A small audio captioner, trained from scratch: batches of 128.
Rows from block 4 of the audio encoder, named by matrix and row number. Rows with one number belong to one neuron. Each number is 50 + 10 x the weight over the matrix's rms, rounded and kept within 0 to 99. All counts start at 0.
# fc1: MLP up (encoder.blocks.4.mlp.fc1.weight, 640x160), inputs 108-159
# fc2: MLP down (encoder.blocks.4.mlp.fc2.weight, 160x640, transposed), outputs 108-159
fc1.170:57 40 87 72 63 50 36 45 10 52 50 54 59 35 59 41 44 63 57 42 34 30 41 58 65 29 61 59 59 34 43 56 31 57 38 40 60 36 69 54 63 59 53 43 66 55 45 47 45 79 40 26
fc2.170:57 51 48 59 41 54 56 61 54 38 69 49 34 67 46 59 55 47 35 45 56 46 25 45 69 49 66 42 54 61 44 68 23 68 48 29 44 40 65 34 52 42 67 64 50 41 52 42 42 39 27 58
fc1.171:44 46 50 49 51 51 52 52 54 53 45 53 47 48 53 46 55 50 44 50 46 47 49 52 51 57 58 50 52 42 44 56 52 45 51 52 48 50 54 51 51 46 50 47 50 54 49 45 54 51 49 51
fc2.171:44 54 49 45 48 41 46 43 50 54 47 46 52 54 50 56 53 51 45 47 48 45 55 52 52 51 53 51 42 56 50 54 50 45 53 48 46 49 51 50 51 53 48 51 52 48 53 50 49 56 49 58
fc1.172:53 44 46 54 48 44 56 45 51 45 47 61 35 57 59 48 65 59 33 52 59 56 44 34 48 62 56 51 52 46 37 51 39 55 43 38 40 52 37 43 52 56 42 69 42 41 29 43 51 53 54 57
fc2.172:35 48 71 76 54 50 49 49 56 66 72 46 51 80 45 53 57 58 41 40 39 60 59 54 45 25 45 53 46 42 38 49 47 52 50 46 29 44 24 40 63 47 52 55 45 29 47 47 52 56 50 61
fc1.173:68 42 47 51 40 55 60 48 46 68 43 49 51 41 50 41 41 49 42 65 48 43 59 51 53 58 56 55 62 41 43 48 39 41 38 41 51 54 38 73 47 42 53 47 51 34 38 50 55 43 50 41
fc2.173:54 49 69 51 35 42 49 49 42 40 44 34 38 51 51 46 51 57 62 60 54 52 43 41 51 54 44 43 36 51 49 42 56 42 51 65 61 48 52 57 56 53 41 50 41 63 51 64 55 60 39 60
fc1.174:51 51 30 52 46 53 56 35 46 62 62 54 67 42 59 60 36 40 46 36 57 59 79 57 22 44 60 70 66 32 49 53 60 62 62 57 38 43 65 51 47 35 50 47 46 44 28 58 51 65 48 31
fc2.174:45 34 52 60 39 39 42 50 57 47 45 45 46 39 50 56 58 36 54 46 58 56 72 35 56 47 51 37 50 60 38 42 52 54 44 62 48 54 41 55 33 58 59 72 27 62 37 54 54 51 51 46
fc1.175:35 53 56 29 36 62 67 61 31 48 44 55 59 57 92 52 40 39 42 41 55 51 55 29 65 55 48 55 52 31 77 62 49 82 36 57 48 46 34 56 58 51 54 60 36 64 52 41 67 56 40 25
fc2.175:61 57 63 60 17 25 44 56 61 29 82 56 38 46 45 58 72 68 52 39 37 58 48 63 76 33 70 52 33 28 56 53 51 43 67 62 50 43 60 63 50 54 67 12 70 47 53 49 59 58 50 43
fc1.176:46 43 56 58 51 47 49 60 50 41 47 52 51 44 52 55 48 50 51 45 55 50 47 44 48 58 52 49 47 47 57 40 60 44 50 36 43 48 50 50 52 48 54 49 55 49 53 51 50 44 57 41
fc2.176:42 47 49 50 57 52 48 53 49 47 49 40 58 43 45 57 51 43 55 48 53 39 55 41 53 56 48 48 43 50 52 46 52 47 47 49 41 46 49 43 44 46 54 45 43 54 49 55 63 46 47 46
fc1.177:53 51 66 30 68 56 56 68 35 66 59 48 47 56 52 49 53 64 36 50 66 44 51 57 42 45 64 43 48 64 64 50 40 65 59 59 37 52 59 38 40 54 55 42 53 43 45 50 46 47 53 48
fc2.177:43 63 42 44 42 45 63 48 57 49 42 54 69 51 32 53 56 43 49 29 34 65 49 60 50 40 53 61 49 49 77 34 38 40 56 43 57 62 52 61 67 35 65 51 55 57 59 75 43 46 56 37
fc1.178:73 44 47 51 34 48 65 52 21 46 45 44 63 49 36 48 51 39 46 62 50 51 44 54 45 51 47 61 50 58 47 57 50 65 59 41 59 46 45 62 58 55 41 35 41 46 29 62 50 55 57 27
fc2.178:46 57 43 67 66 56 33 46 45 52 50 52 42 45 68 58 60 55 55 60 29 51 53 50 43 48 74 49 46 52 57 70 44 40 48 56 50 51 50 49 48 48 56 64 29 54 49 35 49 52 52 62
fc1.179:39 80 43 43 53 45 42 59 29 50 68 54 60 40 18 44 59 42 41 54 49 47 53 35 54 34 57 49 47 49 45 55 58 51 55 38 64 44 62 59 46 38 50 41 46 37 41 43 62 43 63 44
fc2.179:44 39 57 52 64 60 42 39 58 32 48 67 43 42 47 44 49 32 76 34 42 61 44 44 43 47 44 45 47 59 46 49 53 38 46 64 52 41 52 46 66 49 26 47 52 43 47 52 37 49 28 56
fc1.180:51 60 58 61 37 45 41 42 48 48 59 45 46 54 60 40 30 48 55 51 46 35 57 47 54 62 50 54 47 45 48 36 49 60 48 68 51 45 47 64 49 61 55 42 51 55 58 53 43 49 48 47
fc2.180:57 55 42 45 51 55 62 29 53 50 42 50 42 55 36 41 41 43 29 55 57 60 64 53 59 51 50 64 54 59 45 43 58 50 51 50 49 61 51 47 34 43 56 64 54 32 74 53 45 37 36 47
fc1.181:42 59 22 42 62 34 46 23 90 66 51 23 32 48 52 64 26 42 62 64 62 61 63 62 38 36 67 63 43 87 38 52 63 43 34 60 58 51 37 36 25 77 65 34 64 51 58 75 40 53 48 65
fc2.181:50 54 33 30 45 53 22 46 59 48 32 25 69 52 49 72 45 49 42 29 52 69 63 46 45 54 54 45 37 47 85 72 05 47 44 70 13 60 18 43 45 55 28 56 48 78 50 60 47 70 47 81
fc1.182:56 68 60 41 40 59 62 39 52 47 60 46 58 48 67 50 42 63 49 35 39 43 52 56 57 53 36 56 67 40 52 44 49 60 53 45 56 50 42 37 40 68 39 54 56 48 47 45 44 44 51 42
fc2.182:61 63 64 45 46 41 41 45 49 57 45 47 60 50 52 61 44 42 56 34 50 52 48 39 51 51 46 59 47 45 56 52 47 53 45 39 59 41 43 51 45 57 46 53 43 46 50 46 54 40 55 50
fc1.183:45 43 36 50 46 47 57 49 52 50 45 45 55 41 41 33 29 48 53 53 53 45 29 61 67 45 43 36 43 40 45 49 50 50 56 49 48 44 42 65 58 63 55 46 42 61 57 43 60 41 56 68
fc2.183:42 59 39 52 63 50 50 65 56 63 61 30 56 72 40 47 35 46 51 33 43 32 58 40 46 52 44 54 55 46 62 58 35 53 51 44 41 44 40 62 53 51 49 48 36 38 54 52 55 52 34 65
fc1.184:65 53 44 52 57 57 61 42 26 59 33 56 50 46 44 40 54 47 58 41 54 46 40 70 30 46 58 46 37 46 29 57 56 53 58 38 45 47 47 41 60 53 53 56 56 35 51 47 54 50 51 55
fc2.184:56 60 45 54 46 48 44 57 36 53 42 25 53 39 50 53 64 27 57 40 43 43 60 52 35 45 52 53 51 58 48 49 64 37 44 46 63 60 50 41 42 49 39 58 49 33 47 56 35 53 43 40
fc1.185:41 61 64 49 62 52 62 50 54 60 35 88 42 52 54 26 51 50 44 51 47 52 49 50 38 73 52 46 43 43 56 52 22 70 63 33 41 30 58 62 55 38 29 33 66 54 50 46 55 68 47 37
fc2.185:58 57 27 53 50 40 12 53 59 39 49 58 59 72 49 63 59 83 64 33 32 61 50 81 49 56 68 71 42 51 63 36 46 51 41 53 27 30 44 35 68 41 40 81 39 37 71 38 36 33 49 51
fc1.186:62 31 28 62 68 44 52 38 61 36 30 33 52 51 56 49 38 47 53 58 72 75 55 45 51 62 84 50 53 58 45 31 61 44 52 47 49 38 36 38 31 49 57 46 42 62 68 43 21 42 49 50
fc2.186:43 40 45 25 40 41 33 70 67 52 53 58 50 44 43 53 61 69 55 59 27 54 44 51 51 44 34 50 45 55 52 42 43 53 75 44 47 53 47 48 62 41 45 30 48 62 64 54 59 55 56 48
fc1.187:71 71 54 78 28 42 48 65 58 59 31 37 55 55 42 43 49 57 51 56 56 53 48 62 48 61 62 78 59 40 39 88 55 61 70 68 67 48 76 55 28 64 39 77 38 61 51 26 43 45 49 52
fc2.187:40 27 62 55 68 30 52 79 33 52 56 35 41 58 19 58 53 49 89 82 75 66 43 57 27 42 58 72 28 23 42 72 37 30 45 91 37 71 47 51 78 69 44 51 41 59 54 48 34 59 33 43
fc1.188:53 64 64 41 39 55 67 49 45 56 54 44 66 51 57 46 50 49 60 41 48 52 47 45 59 61 57 57 62 52 48 45 33 44 46 50 56 42 40 53 45 67 42 59 54 32 36 53 54 45 42 47
fc2.188:52 68 58 40 34 42 56 51 52 56 54 50 64 38 53 59 39 37 70 29 55 57 48 39 53 54 39 51 55 40 46 55 46 48 45 44 66 48 49 51 57 61 37 57 49 49 50 46 50 41 53 38
fc1.189:23 70 38 62 54 62 67 67 46 45 49 42 60 42 49 36 59 62 38 42 10 75 39 50 43 57 62 54 52 65 70 54 55 55 59 53 52 54 37 55 35 57 49 40 52 55 39 43 45 57 43 49
fc2.189:77 55 42 47 26 44 62 54 43 49 56 47 63 62 59 56 57 40 58 40 69 53 21 44 43 42 53 46 56 46 48 72 45 52 49 49 38 43 55 50 41 45 47 45 61 50 79 45 52 77 54 38
fc1.190:41 55 66 58 57 66 44 59 48 47 67 47 47 25 43 51 51 47 57 68 59 55 48 57 49 54 45 60 37 62 36 46 44 33 57 43 66 62 54 53 55 39 39 48 47 62 67 37 49 56 51 47
fc2.190:39 69 57 43 48 63 31 52 48 54 56 31 48 55 44 47 47 65 43 47 57 42 55 57 49 48 46 66 42 65 44 52 42 43 52 43 58 46 50 51 39 40 41 47 30 61 51 50 64 58 43 35
fc1.191:49 54 40 56 56 71 65 65 85 32 35 25 35 62 63 40 54 32 63 33 40 56 51 49 45 36 42 45 45 52 63 50 78 60 61 61 64 12 54 51 59 52 62 35 53 73 59 54 61 50 48 53
fc2.191:50 45 63 53 44 38 33 33 59 57 47 53 54 44 64 72 42 44 46 51 66 45 53 59 43 50 57 76 17 57 68 40 49 44 36 41 55 56 49 52 53 32 33 48 69 43 63 41 53 62 45 63
fc1.192:52 39 53 62 44 52 51 49 44 61 42 47 50 52 63 56 55 55 44 43 60 54 47 50 43 55 45 51 38 50 51 42 49 46 49 53 53 48 45 46 47 49 37 37 43 54 55 51 47 45 61 60
fc2.192:53 56 43 41 45 47 54 55 42 49 56 46 43 56 58 47 60 49 55 44 51 56 48 63 44 45 54 45 45 43 62 41 67 35 56 53 47 45 47 55 51 44 37 40 51 49 48 53 55 45 48 51
fc1.193:50 43 51 55 47 53 55 50 49 41 56 50 48 59 47 50 47 41 50 51 45 46 45 48 55 49 49 53 53 51 44 46 44 49 48 47 52 52 51 46 49 40 47 48 47 40 48 52 51 53 56 51
fc2.193:50 63 55 58 50 54 53 52 50 45 48 54 51 50 55 57 52 53 49 43 53 38 41 46 47 55 62 47 39 51 47 38 58 49 50 48 57 51 46 50 53 51 45 46 40 50 55 44 51 45 47 46
fc1.194:44 28 62 67 53 64 62 49 43 39 43 62 47 54 43 34 36 51 55 51 52 50 42 79 62 42 46 56 49 54 46 34 42 79 49 38 41 61 45 62 55 61 63 42 56 67 58 46 47 46 35 43
fc2.194:62 56 56 53 45 50 51 23 42 35 44 55 55 35 33 45 59 49 63 49 68 41 33 36 68 60 32 51 50 40 69 52 54 48 40 18 32 73 42 53 46 52 56 49 70 35 67 52 43 82 47 55
fc1.195:41 45 49 54 41 44 40 48 46 49 56 59 44 48 52 48 60 43 57 51 55 38 40 51 39 42 58 60 44 54 48 38 53 58 49 48 50 48 57 54 56 54 56 42 62 50 68 51 54 50 49 45
fc2.195:43 41 40 45 58 57 44 48 53 53 48 48 44 49 57 35 48 60 47 40 63 49 46 44 45 48 50 54 57 59 57 47 55 46 51 57 39 56 48 49 53 47 49 41 52 54 39 55 45 52 38 44
fc1.196:61 41 37 85 54 57 56 24 75 60 50 43 45 53 60 46 31 62 29 23 51 23 60 53 57 49 52 64 59 61 49 61 59 58 30 44 48 74 56 51 53 36 48 50 47 50 36 43 44 58 46 52
fc2.196:60 50 50 53 44 40 31 52 23 51 63 56 41 69 40 49 60 50 60 78 63 62 44 55 41 53 36 62 46 51 71 54 30 39 35 59 55 44 46 42 47 49 61 50 55 50 50 83 47 39 73 63
fc1.197:50 52 49 52 56 49 43 61 47 46 50 51 50 43 50 60 44 53 54 46 54 47 51 42 52 62 53 51 43 52 58 49 54 50 52 41 49 40 50 54 51 46 46 43 53 46 49 45 56 49 55 44
fc2.197:46 44 50 49 58 53 47 55 49 51 48 42 56 41 44 57 51 46 53 52 46 45 50 53 54 53 45 50 45 45 51 46 49 45 41 49 40 44 45 50 42 44 51 46 54 47 49 57 62 47 43 40
fc1.198:25 38 51 43 57 53 53 70 41 42 38 52 51 37 55 49 72 51 65 43 48 51 50 41 49 62 47 43 51 53 53 47 55 57 50 50 51 34 42 52 44 61 44 42 51 61 33 55 44 41 52 53
fc2.198:53 58 44 47 54 56 53 43 47 47 56 46 43 53 54 54 37 55 58 47 61 49 49 51 49 46 47 67 57 38 73 35 59 46 35 54 44 39 55 66 51 53 52 47 56 35 57 53 55 56 52 51
fc1.199:60 40 46 55 59 53 33 46 86 66 67 54 31 36 46 51 68 52 47 67 54 64 53 66 60 39 58 60 56 64 43 48 71 58 62 43 49 44 33 52 60 54 49 45 53 10 46 61 58 50 58 51
fc2.199:55 41 68 33 58 44 60 36 34 34 36 53 58 59 42 54 28 48 44 30 36 48 49 43 43 76 38 50 51 41 62 49 53 47 47 63 48 40 63 59 40 54 48 63 41 52 40 49 47 45 63 42
fc1.200:56 39 33 43 44 42 63 67 56 39 52 67 69 50 54 48 63 41 64 43 51 45 42 28 49 61 43 51 53 44 46 57 34 52 50 62 38 45 36 41 47 54 66 53 56 39 44 52 49 45 46 56
fc2.200:52 57 62 51 54 43 50 49 53 51 66 43 42 59 60 43 32 66 36 59 48 62 43 60 72 60 49 44 57 53 50 62 66 58 58 50 49 65 54 43 51 59 38 58 53 71 63 49 50 39 44 45
fc1.201:47 52 22 65 34 46 44 55 58 38 39 60 66 35 36 35 61 39 40 59 72 52 58 54 43 52 96 46 47 45 59 40 61 58 43 39 25 37 61 60 32 42 43 41 44 46 53 64 56 58 59 73
fc2.201:51 61 48 42 44 49 54 62 77 46 54 37 58 44 48 50 62 43 53 41 54 60 86 34 46 59 39 25 36 39 68 54 67 40 49 40 40 41 51 49 44 35 47 63 64 49 62 52 37 58 54 59
fc1.202:33 31 67 50 57 41 38 62 67 42 42 53 36 74 58 46 59 39 24 56 48 54 53 66 37 51 71 67 44 62 61 70 62 50 66 47 62 45 39 51 46 53 61 45 59 51 67 51 42 39 57 30
fc2.202:56 36 45 49 47 45 36 35 55 37 46 71 72 48 52 55 56 65 48 54 49 39 47 79 49 53 71 57 40 58 55 47 41 59 50 39 41 49 48 31 45 50 52 48 36 43 75 33 56 55 48 43
fc1.203:44 50 58 80 63 56 62 53 69 18 39 50 58 20 57 45 61 30 40 62 45 45 43 62 36 68 62 47 31 57 44 55 64 60 38 40 47 43 46 44 44 46 52 52 39 66 57 56 83 33 72 56
fc2.203:58 55 48 42 60 35 25 28 64 63 46 51 42 46 70 53 38 66 54 35 50 59 63 40 40 47 49 35 48 61 65 54 71 29 47 60 53 64 75 57 58 32 67 48 48 62 54 40 38 39 60 68
fc1.204:42 61 38 14 00 02 63 86 71 35 47 71 47 64 24 22 24 40 07 20 64 32 56 20 60 45 20 42 61 47 48 41 72 57 41 14 50 58 50 88 82 35 62 49 44 72 33 47 68 62 54 48
fc2.204:38 84 18 30 00 00 54 36 83 55 35 33 17 74 46 61 70 22 29 45 63 41 41 46 38 15 20 22 59 33 58 57 68 65 63 22 63 72 39 58 64 49 67 34 63 81 34 61 54 46 46 44
fc1.205:49 61 44 48 43 53 54 55 54 45 52 55 45 36 40 48 57 45 50 43 44 57 53 48 48 50 58 45 56 47 48 54 43 58 53 48 45 37 65 52 52 36 55 54 47 55 49 55 57 43 56 55
fc2.205:45 67 52 50 48 39 47 53 62 54 56 55 42 46 48 51 51 58 49 58 50 49 63 44 46 47 50 49 52 47 72 39 50 53 44 55 43 39 64 52 47 48 41 47 51 45 46 34 55 51 57 52
fc1.206:41 43 64 47 46 57 57 30 58 54 50 62 30 44 55 47 35 53 42 43 43 44 48 70 45 37 46 39 53 38 49 60 48 51 57 55 14 51 51 44 47 50 36 53 50 37 66 49 58 50 60 48
fc2.206:59 34 60 48 51 65 44 43 52 48 36 76 58 52 56 55 52 50 52 35 21 54 48 40 57 48 53 47 68 45 62 34 49 36 58 46 37 51 59 54 72 50 58 50 57 39 39 42 45 60 50 51
fc1.207:44 52 52 45 41 52 56 51 48 56 42 53 54 49 50 54 39 42 41 58 48 46 55 52 43 44 57 45 45 43 46 60 46 53 47 52 63 47 64 47 49 42 55 46 46 46 60 46 50 32 44 49
fc2.207:46 48 38 49 50 51 51 50 44 40 52 54 40 52 46 53 38 61 41 47 42 51 52 40 53 47 70 50 50 54 54 54 64 56 48 66 54 44 56 51 42 51 47 55 56 48 42 60 38 54 65 59
fc1.208:35 37 47 40 55 57 33 48 59 35 35 31 63 57 50 60 60 36 60 54 58 67 51 69 36 42 46 51 50 60 38 62 57 41 35 55 71 68 43 50 64 61 63 27 37 48 59 32 48 58 37 64
fc2.208:47 43 58 33 56 69 37 48 67 52 47 61 48 59 39 46 63 64 52 48 62 63 50 72 43 29 49 56 51 74 42 48 47 48 49 39 57 53 51 41 56 61 50 64 87 50 72 48 42 56 59 48
fc1.209:53 48 34 41 45 57 56 62 59 21 42 50 39 45 28 49 58 61 36 10 67 59 33 56 58 51 58 51 46 48 17 58 37 44 62 36 78 24 72 36 48 43 47 52 52 49 45 39 38 54 42 34
fc2.209:41 56 61 63 25 43 27 57 76 83 44 30 60 50 53 72 56 50 43 43 39 28 45 67 50 57 44 84 35 28 39 44 42 45 39 67 60 56 66 34 64 42 65 44 49 56 81 18 48 34 51 40
fc1.210:48 51 47 55 47 57 46 53 47 56 49 52 52 46 49 50 46 51 52 48 52 49 49 49 50 50 56 51 53 52 53 48 50 54 49 47 48 52 52 51 52 51 45 58 52 52 51 42 53 45 45 49
fc2.210:53 49 46 52 55 51 49 48 47 52 42 54 45 55 47 50 50 54 54 51 46 50 49 48 50 48 49 54 53 48 50 48 48 54 45 45 52 51 49 51 53 56 51 50 45 53 50 48 52 43 50 49
fc1.211:46 42 61 57 43 39 66 46 47 84 31 69 62 52 44 15 44 55 77 58 38 43 66 56 49 46 24 43 58 48 42 37 15 38 52 61 52 58 30 29 45 46 37 38 51 56 20 59 50 45 53 49
fc2.211:33 58 45 50 42 37 29 31 46 63 59 41 52 60 48 25 71 40 59 65 61 57 54 43 66 52 63 43 39 45 66 45 62 41 66 45 26 55 46 61 52 54 62 50 46 57 65 62 52 34 34 51
fc1.212:54 55 57 56 53 43 47 62 56 39 49 47 49 57 43 37 53 46 39 38 25 49 73 47 65 49 44 49 51 51 51 54 61 46 42 53 53 47 45 54 38 41 55 58 46 45 52 59 50 51 61 61
fc2.212:47 62 60 57 54 45 49 40 58 43 62 48 45 50 41 54 50 53 48 54 58 62 64 53 35 41 38 46 44 53 45 52 53 44 44 49 55 55 48 62 52 56 57 47 46 41 45 53 47 49 50 53
fc1.213:53 34 42 54 49 51 63 53 57 46 52 38 40 51 46 54 40 31 63 51 44 57 57 53 47 54 41 38 47 63 39 62 61 50 61 60 41 46 47 41 64 49 50 43 50 53 39 34 68 59 61 42
fc2.213:56 62 38 66 45 28 43 27 54 52 43 42 48 41 44 43 48 29 38 59 57 48 49 36 57 32 63 53 50 45 60 44 52 46 57 66 52 61 49 72 43 45 61 55 49 44 40 57 62 49 55 55
fc1.214:45 51 70 44 57 39 49 47 43 47 55 46 54 63 70 51 39 31 36 53 67 42 59 45 57 52 42 32 36 50 29 59 36 43 69 47 45 49 57 55 49 61 46 64 56 61 40 48 53 56 65 50
fc2.214:41 48 54 51 72 63 40 33 39 40 40 39 44 76 50 51 21 31 46 51 48 44 46 55 52 59 54 48 52 33 52 51 50 41 60 21 33 44 50 69 27 41 50 69 57 47 50 57 69 43 66 52
fc1.215:65 48 45 56 50 69 52 31 44 58 47 65 49 45 55 52 60 52 58 31 45 40 51 54 51 65 44 70 47 57 51 48 50 44 54 50 43 47 33 68 49 45 49 55 60 54 37 69 42 45 48 61
fc2.215:62 43 57 47 54 53 31 49 48 33 48 55 58 64 47 61 31 57 72 59 39 49 35 52 58 46 44 36 66 45 56 54 45 65 54 62 41 61 57 53 64 43 39 39 61 50 33 52 46 45 54 54
fc1.216:59 52 30 39 38 48 54 35 42 58 61 47 63 68 62 60 30 45 52 64 68 44 44 39 41 42 22 46 64 44 50 44 59 59 32 52 36 42 43 44 52 46 48 50 37 54 40 38 45 50 46 57
fc2.216:71 32 54 35 36 48 45 44 49 39 64 43 56 56 22 58 54 54 64 46 47 51 40 35 57 52 41 52 40 38 41 60 54 40 33 48 50 66 53 48 32 50 51 43 33 49 49 68 34 53 42 33
fc1.217:54 50 59 55 59 30 37 51 41 63 82 48 56 42 50 51 32 42 43 43 60 49 37 40 66 45 73 47 49 62 42 52 74 26 65 37 46 50 68 38 37 53 46 63 67 57 40 42 32 50 44 63
fc2.217:45 60 50 58 60 56 43 49 56 29 26 42 79 50 49 62 52 54 62 49 34 47 43 46 66 41 31 44 77 32 39 50 51 69 51 37 52 52 52 29 51 41 58 40 44 33 45 39 57 55 60 46
fc1.218:56 49 54 52 32 54 45 67 42 48 46 43 57 34 52 33 62 41 45 72 48 31 53 51 59 57 52 56 61 51 70 56 41 54 51 61 60 34 48 40 48 60 61 50 51 50 59 43 42 65 42 43
fc2.218:51 52 50 49 45 36 46 50 50 41 45 59 47 62 51 59 47 60 49 54 49 42 54 53 54 47 60 48 47 56 60 65 53 39 39 51 49 50 56 59 57 50 41 62 57 58 44 54 52 46 51 65
fc1.219:78 52 48 52 46 60 41 32 23 46 61 44 51 47 57 53 46 39 51 42 84 42 46 36 48 69 75 61 59 51 40 59 52 51 33 58 34 56 46 59 44 50 74 22 28 42 38 50 69 59 40 56
fc2.219:36 58 37 54 52 57 32 41 48 41 40 57 49 38 27 53 29 53 67 54 43 44 42 50 57 49 35 41 43 61 52 33 42 54 48 57 54 31 52 44 34 35 68 62 45 19 56 34 63 62 55 53
fc1.220:33 56 38 56 47 80 17 90 69 54 51 74 30 64 75 61 47 47 48 28 56 71 80 64 63 47 54 56 19 88 38 42 60 34 42 46 66 53 67 49 48 56 59 76 52 41 55 60 77 54 40 36
fc2.220:73 38 56 56 48 57 46 29 35 22 31 44 46 56 30 41 67 99 57 41 85 67 47 47 63 39 51 47 45 38 34 66 53 49 38 44 40 57 55 32 37 56 16 75 76 72 70 44 46 38 47 51
fc1.221:52 47 47 50 53 48 51 52 46 52 51 49 54 52 50 51 49 45 47 54 48 52 47 50 51 55 53 48 51 50 52 43 50 47 49 46 56 52 50 48 48 49 49 50 50 49 49 51 45 48 53 53
fc2.221:50 50 57 47 51 50 48 47 54 52 51 49 51 48 47 52 55 51 51 51 49 47 53 51 45 44 45 52 55 52 47 50 54 54 53 53 46 52 51 50 53 55 52 47 50 47 47 45 51 54 52 51
fc1.222:38 44 46 73 70 38 64 47 45 45 44 55 50 50 58 48 56 55 63 66 47 31 37 54 50 39 53 33 49 64 49 43 45 51 51 38 50 49 52 44 42 47 47 41 58 56 61 42 52 51 59 45
fc2.222:56 59 43 52 52 45 34 36 56 41 49 39 70 54 63 44 62 37 65 50 41 71 33 33 40 58 63 51 74 46 54 50 48 51 27 55 50 54 52 42 40 46 44 51 47 50 43 56 51 47 52 49
fc1.223:78 38 85 71 65 48 55 45 40 53 87 47 27 48 37 67 32 49 33 44 63 67 49 52 58 39 28 59 41 39 37 72 59 71 31 72 71 77 50 45 37 29 60 49 25 28 58 49 51 37 66 29
fc2.223:51 45 45 47 54 36 73 77 65 73 55 38 51 68 68 25 64 70 65 51 43 56 57 51 51 61 54 75 37 41 54 29 66 27 48 49 45 45 54 51 66 66 55 64 68 48 48 57 58 47 42 34
fc1.224:35 57 40 57 71 51 59 46 59 62 51 52 69 34 43 57 43 46 41 53 56 59 42 45 39 52 51 50 28 44 68 37 75 39 51 63 49 50 53 59 50 46 55 52 57 48 47 46 60 53 47 59
fc2.224:57 56 55 43 43 49 48 49 66 47 53 48 35 53 58 47 53 54 65 44 44 56 51 50 54 51 57 41 51 54 54 48 52 53 39 60 61 51 32 33 50 42 41 61 58 45 38 53 52 56 48 48
fc1.225:57 52 46 41 56 56 51 52 74 57 43 54 51 44 65 29 51 47 51 43 57 47 44 56 67 41 54 43 41 68 47 46 47 54 55 48 48 56 38 37 41 52 59 52 49 50 49 49 40 44 57 51
fc2.225:45 52 48 68 63 55 42 52 62 46 37 32 58 50 39 50 64 30 55 56 54 54 53 57 76 51 49 51 33 69 48 47 59 40 61 50 65 60 44 38 50 43 56 44 40 75 57 56 38 53 49 26
fc1.226:46 44 61 47 55 51 49 42 57 44 53 47 46 53 60 32 41 55 41 50 57 54 37 52 53 48 55 57 52 35 57 52 51 59 35 57 37 56 56 43 61 54 45 54 66 50 45 40 46 55 50 49
fc2.226:54 38 40 56 42 53 36 45 51 68 49 62 49 53 56 51 45 55 44 50 57 40 59 61 42 48 48 45 49 53 48 53 39 56 52 43 35 63 42 38 42 52 53 59 50 58 47 52 41 41 38 48
fc1.227:37 64 54 50 59 49 43 40 50 59 37 58 50 45 45 42 37 47 41 45 55 46 49 63 54 60 54 54 61 41 49 48 46 51 49 52 51 53 46 44 52 51 52 56 43 50 40 60 38 49 59 53
fc2.227:50 51 49 65 55 41 42 49 54 39 52 60 44 45 65 57 54 43 62 35 51 43 65 44 50 42 55 40 59 52 36 43 36 48 51 54 50 51 51 50 44 45 61 58 50 50 47 45 50 62 47 58
fc1.228:73 46 57 46 53 45 77 56 41 44 47 29 55 35 49 44 45 48 58 48 32 75 52 58 39 25 50 42 49 50 65 58 38 39 63 47 36 30 66 59 53 49 46 61 53 56 32 53 41 62 72 66
fc2.228:58 45 37 63 71 54 46 42 55 24 56 40 49 40 46 45 45 36 64 30 30 44 44 31 46 45 47 54 43 52 36 58 47 59 59 49 51 71 44 53 64 52 50 49 60 48 48 48 58 52 42 56
fc1.229:68 59 53 46 82 53 52 45 58 50 39 54 43 58 39 65 34 56 45 45 49 60 52 52 25 66 61 44 50 52 64 57 42 46 42 66 40 35 56 38 57 57 56 33 48 61 37 36 40 55 65 54
fc2.229:53 34 60 44 38 49 71 41 46 29 49 59 33 44 63 40 46 26 48 46 42 54 36 54 42 42 48 39 49 47 72 45 61 57 65 48 56 63 57 54 42 67 51 60 33 41 73 41 49 43 57 45
fc1.230:49 56 47 46 52 61 46 48 49 56 45 50 54 49 53 51 57 51 53 47 55 41 50 43 50 50 48 44 57 52 45 47 48 59 52 56 56 38 60 57 37 43 55 44 47 59 49 53 51 55 59 54
fc2.230:62 46 55 52 58 60 44 50 44 44 38 44 49 51 49 50 53 47 53 45 44 49 51 49 47 41 59 54 55 60 47 35 51 49 52 43 45 43 56 68 60 57 39 52 48 49 51 49 45 43 54 42
fc1.231:54 35 41 62 43 45 57 43 38 63 54 44 55 57 43 44 42 50 49 64 61 44 68 56 41 50 56 53 57 60 41 60 29 56 58 52 47 49 58 39 50 49 54 63 59 53 34 47 36 48 60 51
fc2.231:45 46 50 52 40 50 55 46 62 68 56 57 44 46 41 53 46 58 58 69 42 52 49 71 52 56 54 59 56 56 78 56 49 50 47 54 52 48 54 46 54 38 57 57 73 40 49 65 33 47 63 57
fc1.232:77 30 48 40 41 60 69 49 54 41 52 49 54 43 67 47 69 41 42 27 58 49 42 75 58 17 74 48 76 61 46 52 36 48 62 33 50 32 58 57 58 53 64 55 44 33 59 58 48 54 28 18
fc2.232:58 64 47 64 71 82 49 21 71 41 48 44 60 47 35 68 42 38 50 36 30 56 64 49 43 34 73 47 76 56 43 55 54 48 44 62 31 64 71 95 56 49 57 50 68 62 56 55 43 59 56 38
fc1.233:44 49 70 54 53 42 51 64 45 46 59 54 43 51 45 41 62 61 68 63 53 44 42 53 44 35 49 60 24 50 54 46 51 60 33 76 52 49 63 54 66 60 41 43 68 60 40 70 53 41 47 64
fc2.233:46 56 37 44 53 46 56 49 59 43 69 51 39 74 59 49 49 61 56 45 64 47 51 51 52 45 60 57 73 54 44 38 52 57 57 48 39 53 47 48 45 50 36 41 51 57 49 56 49 52 44 57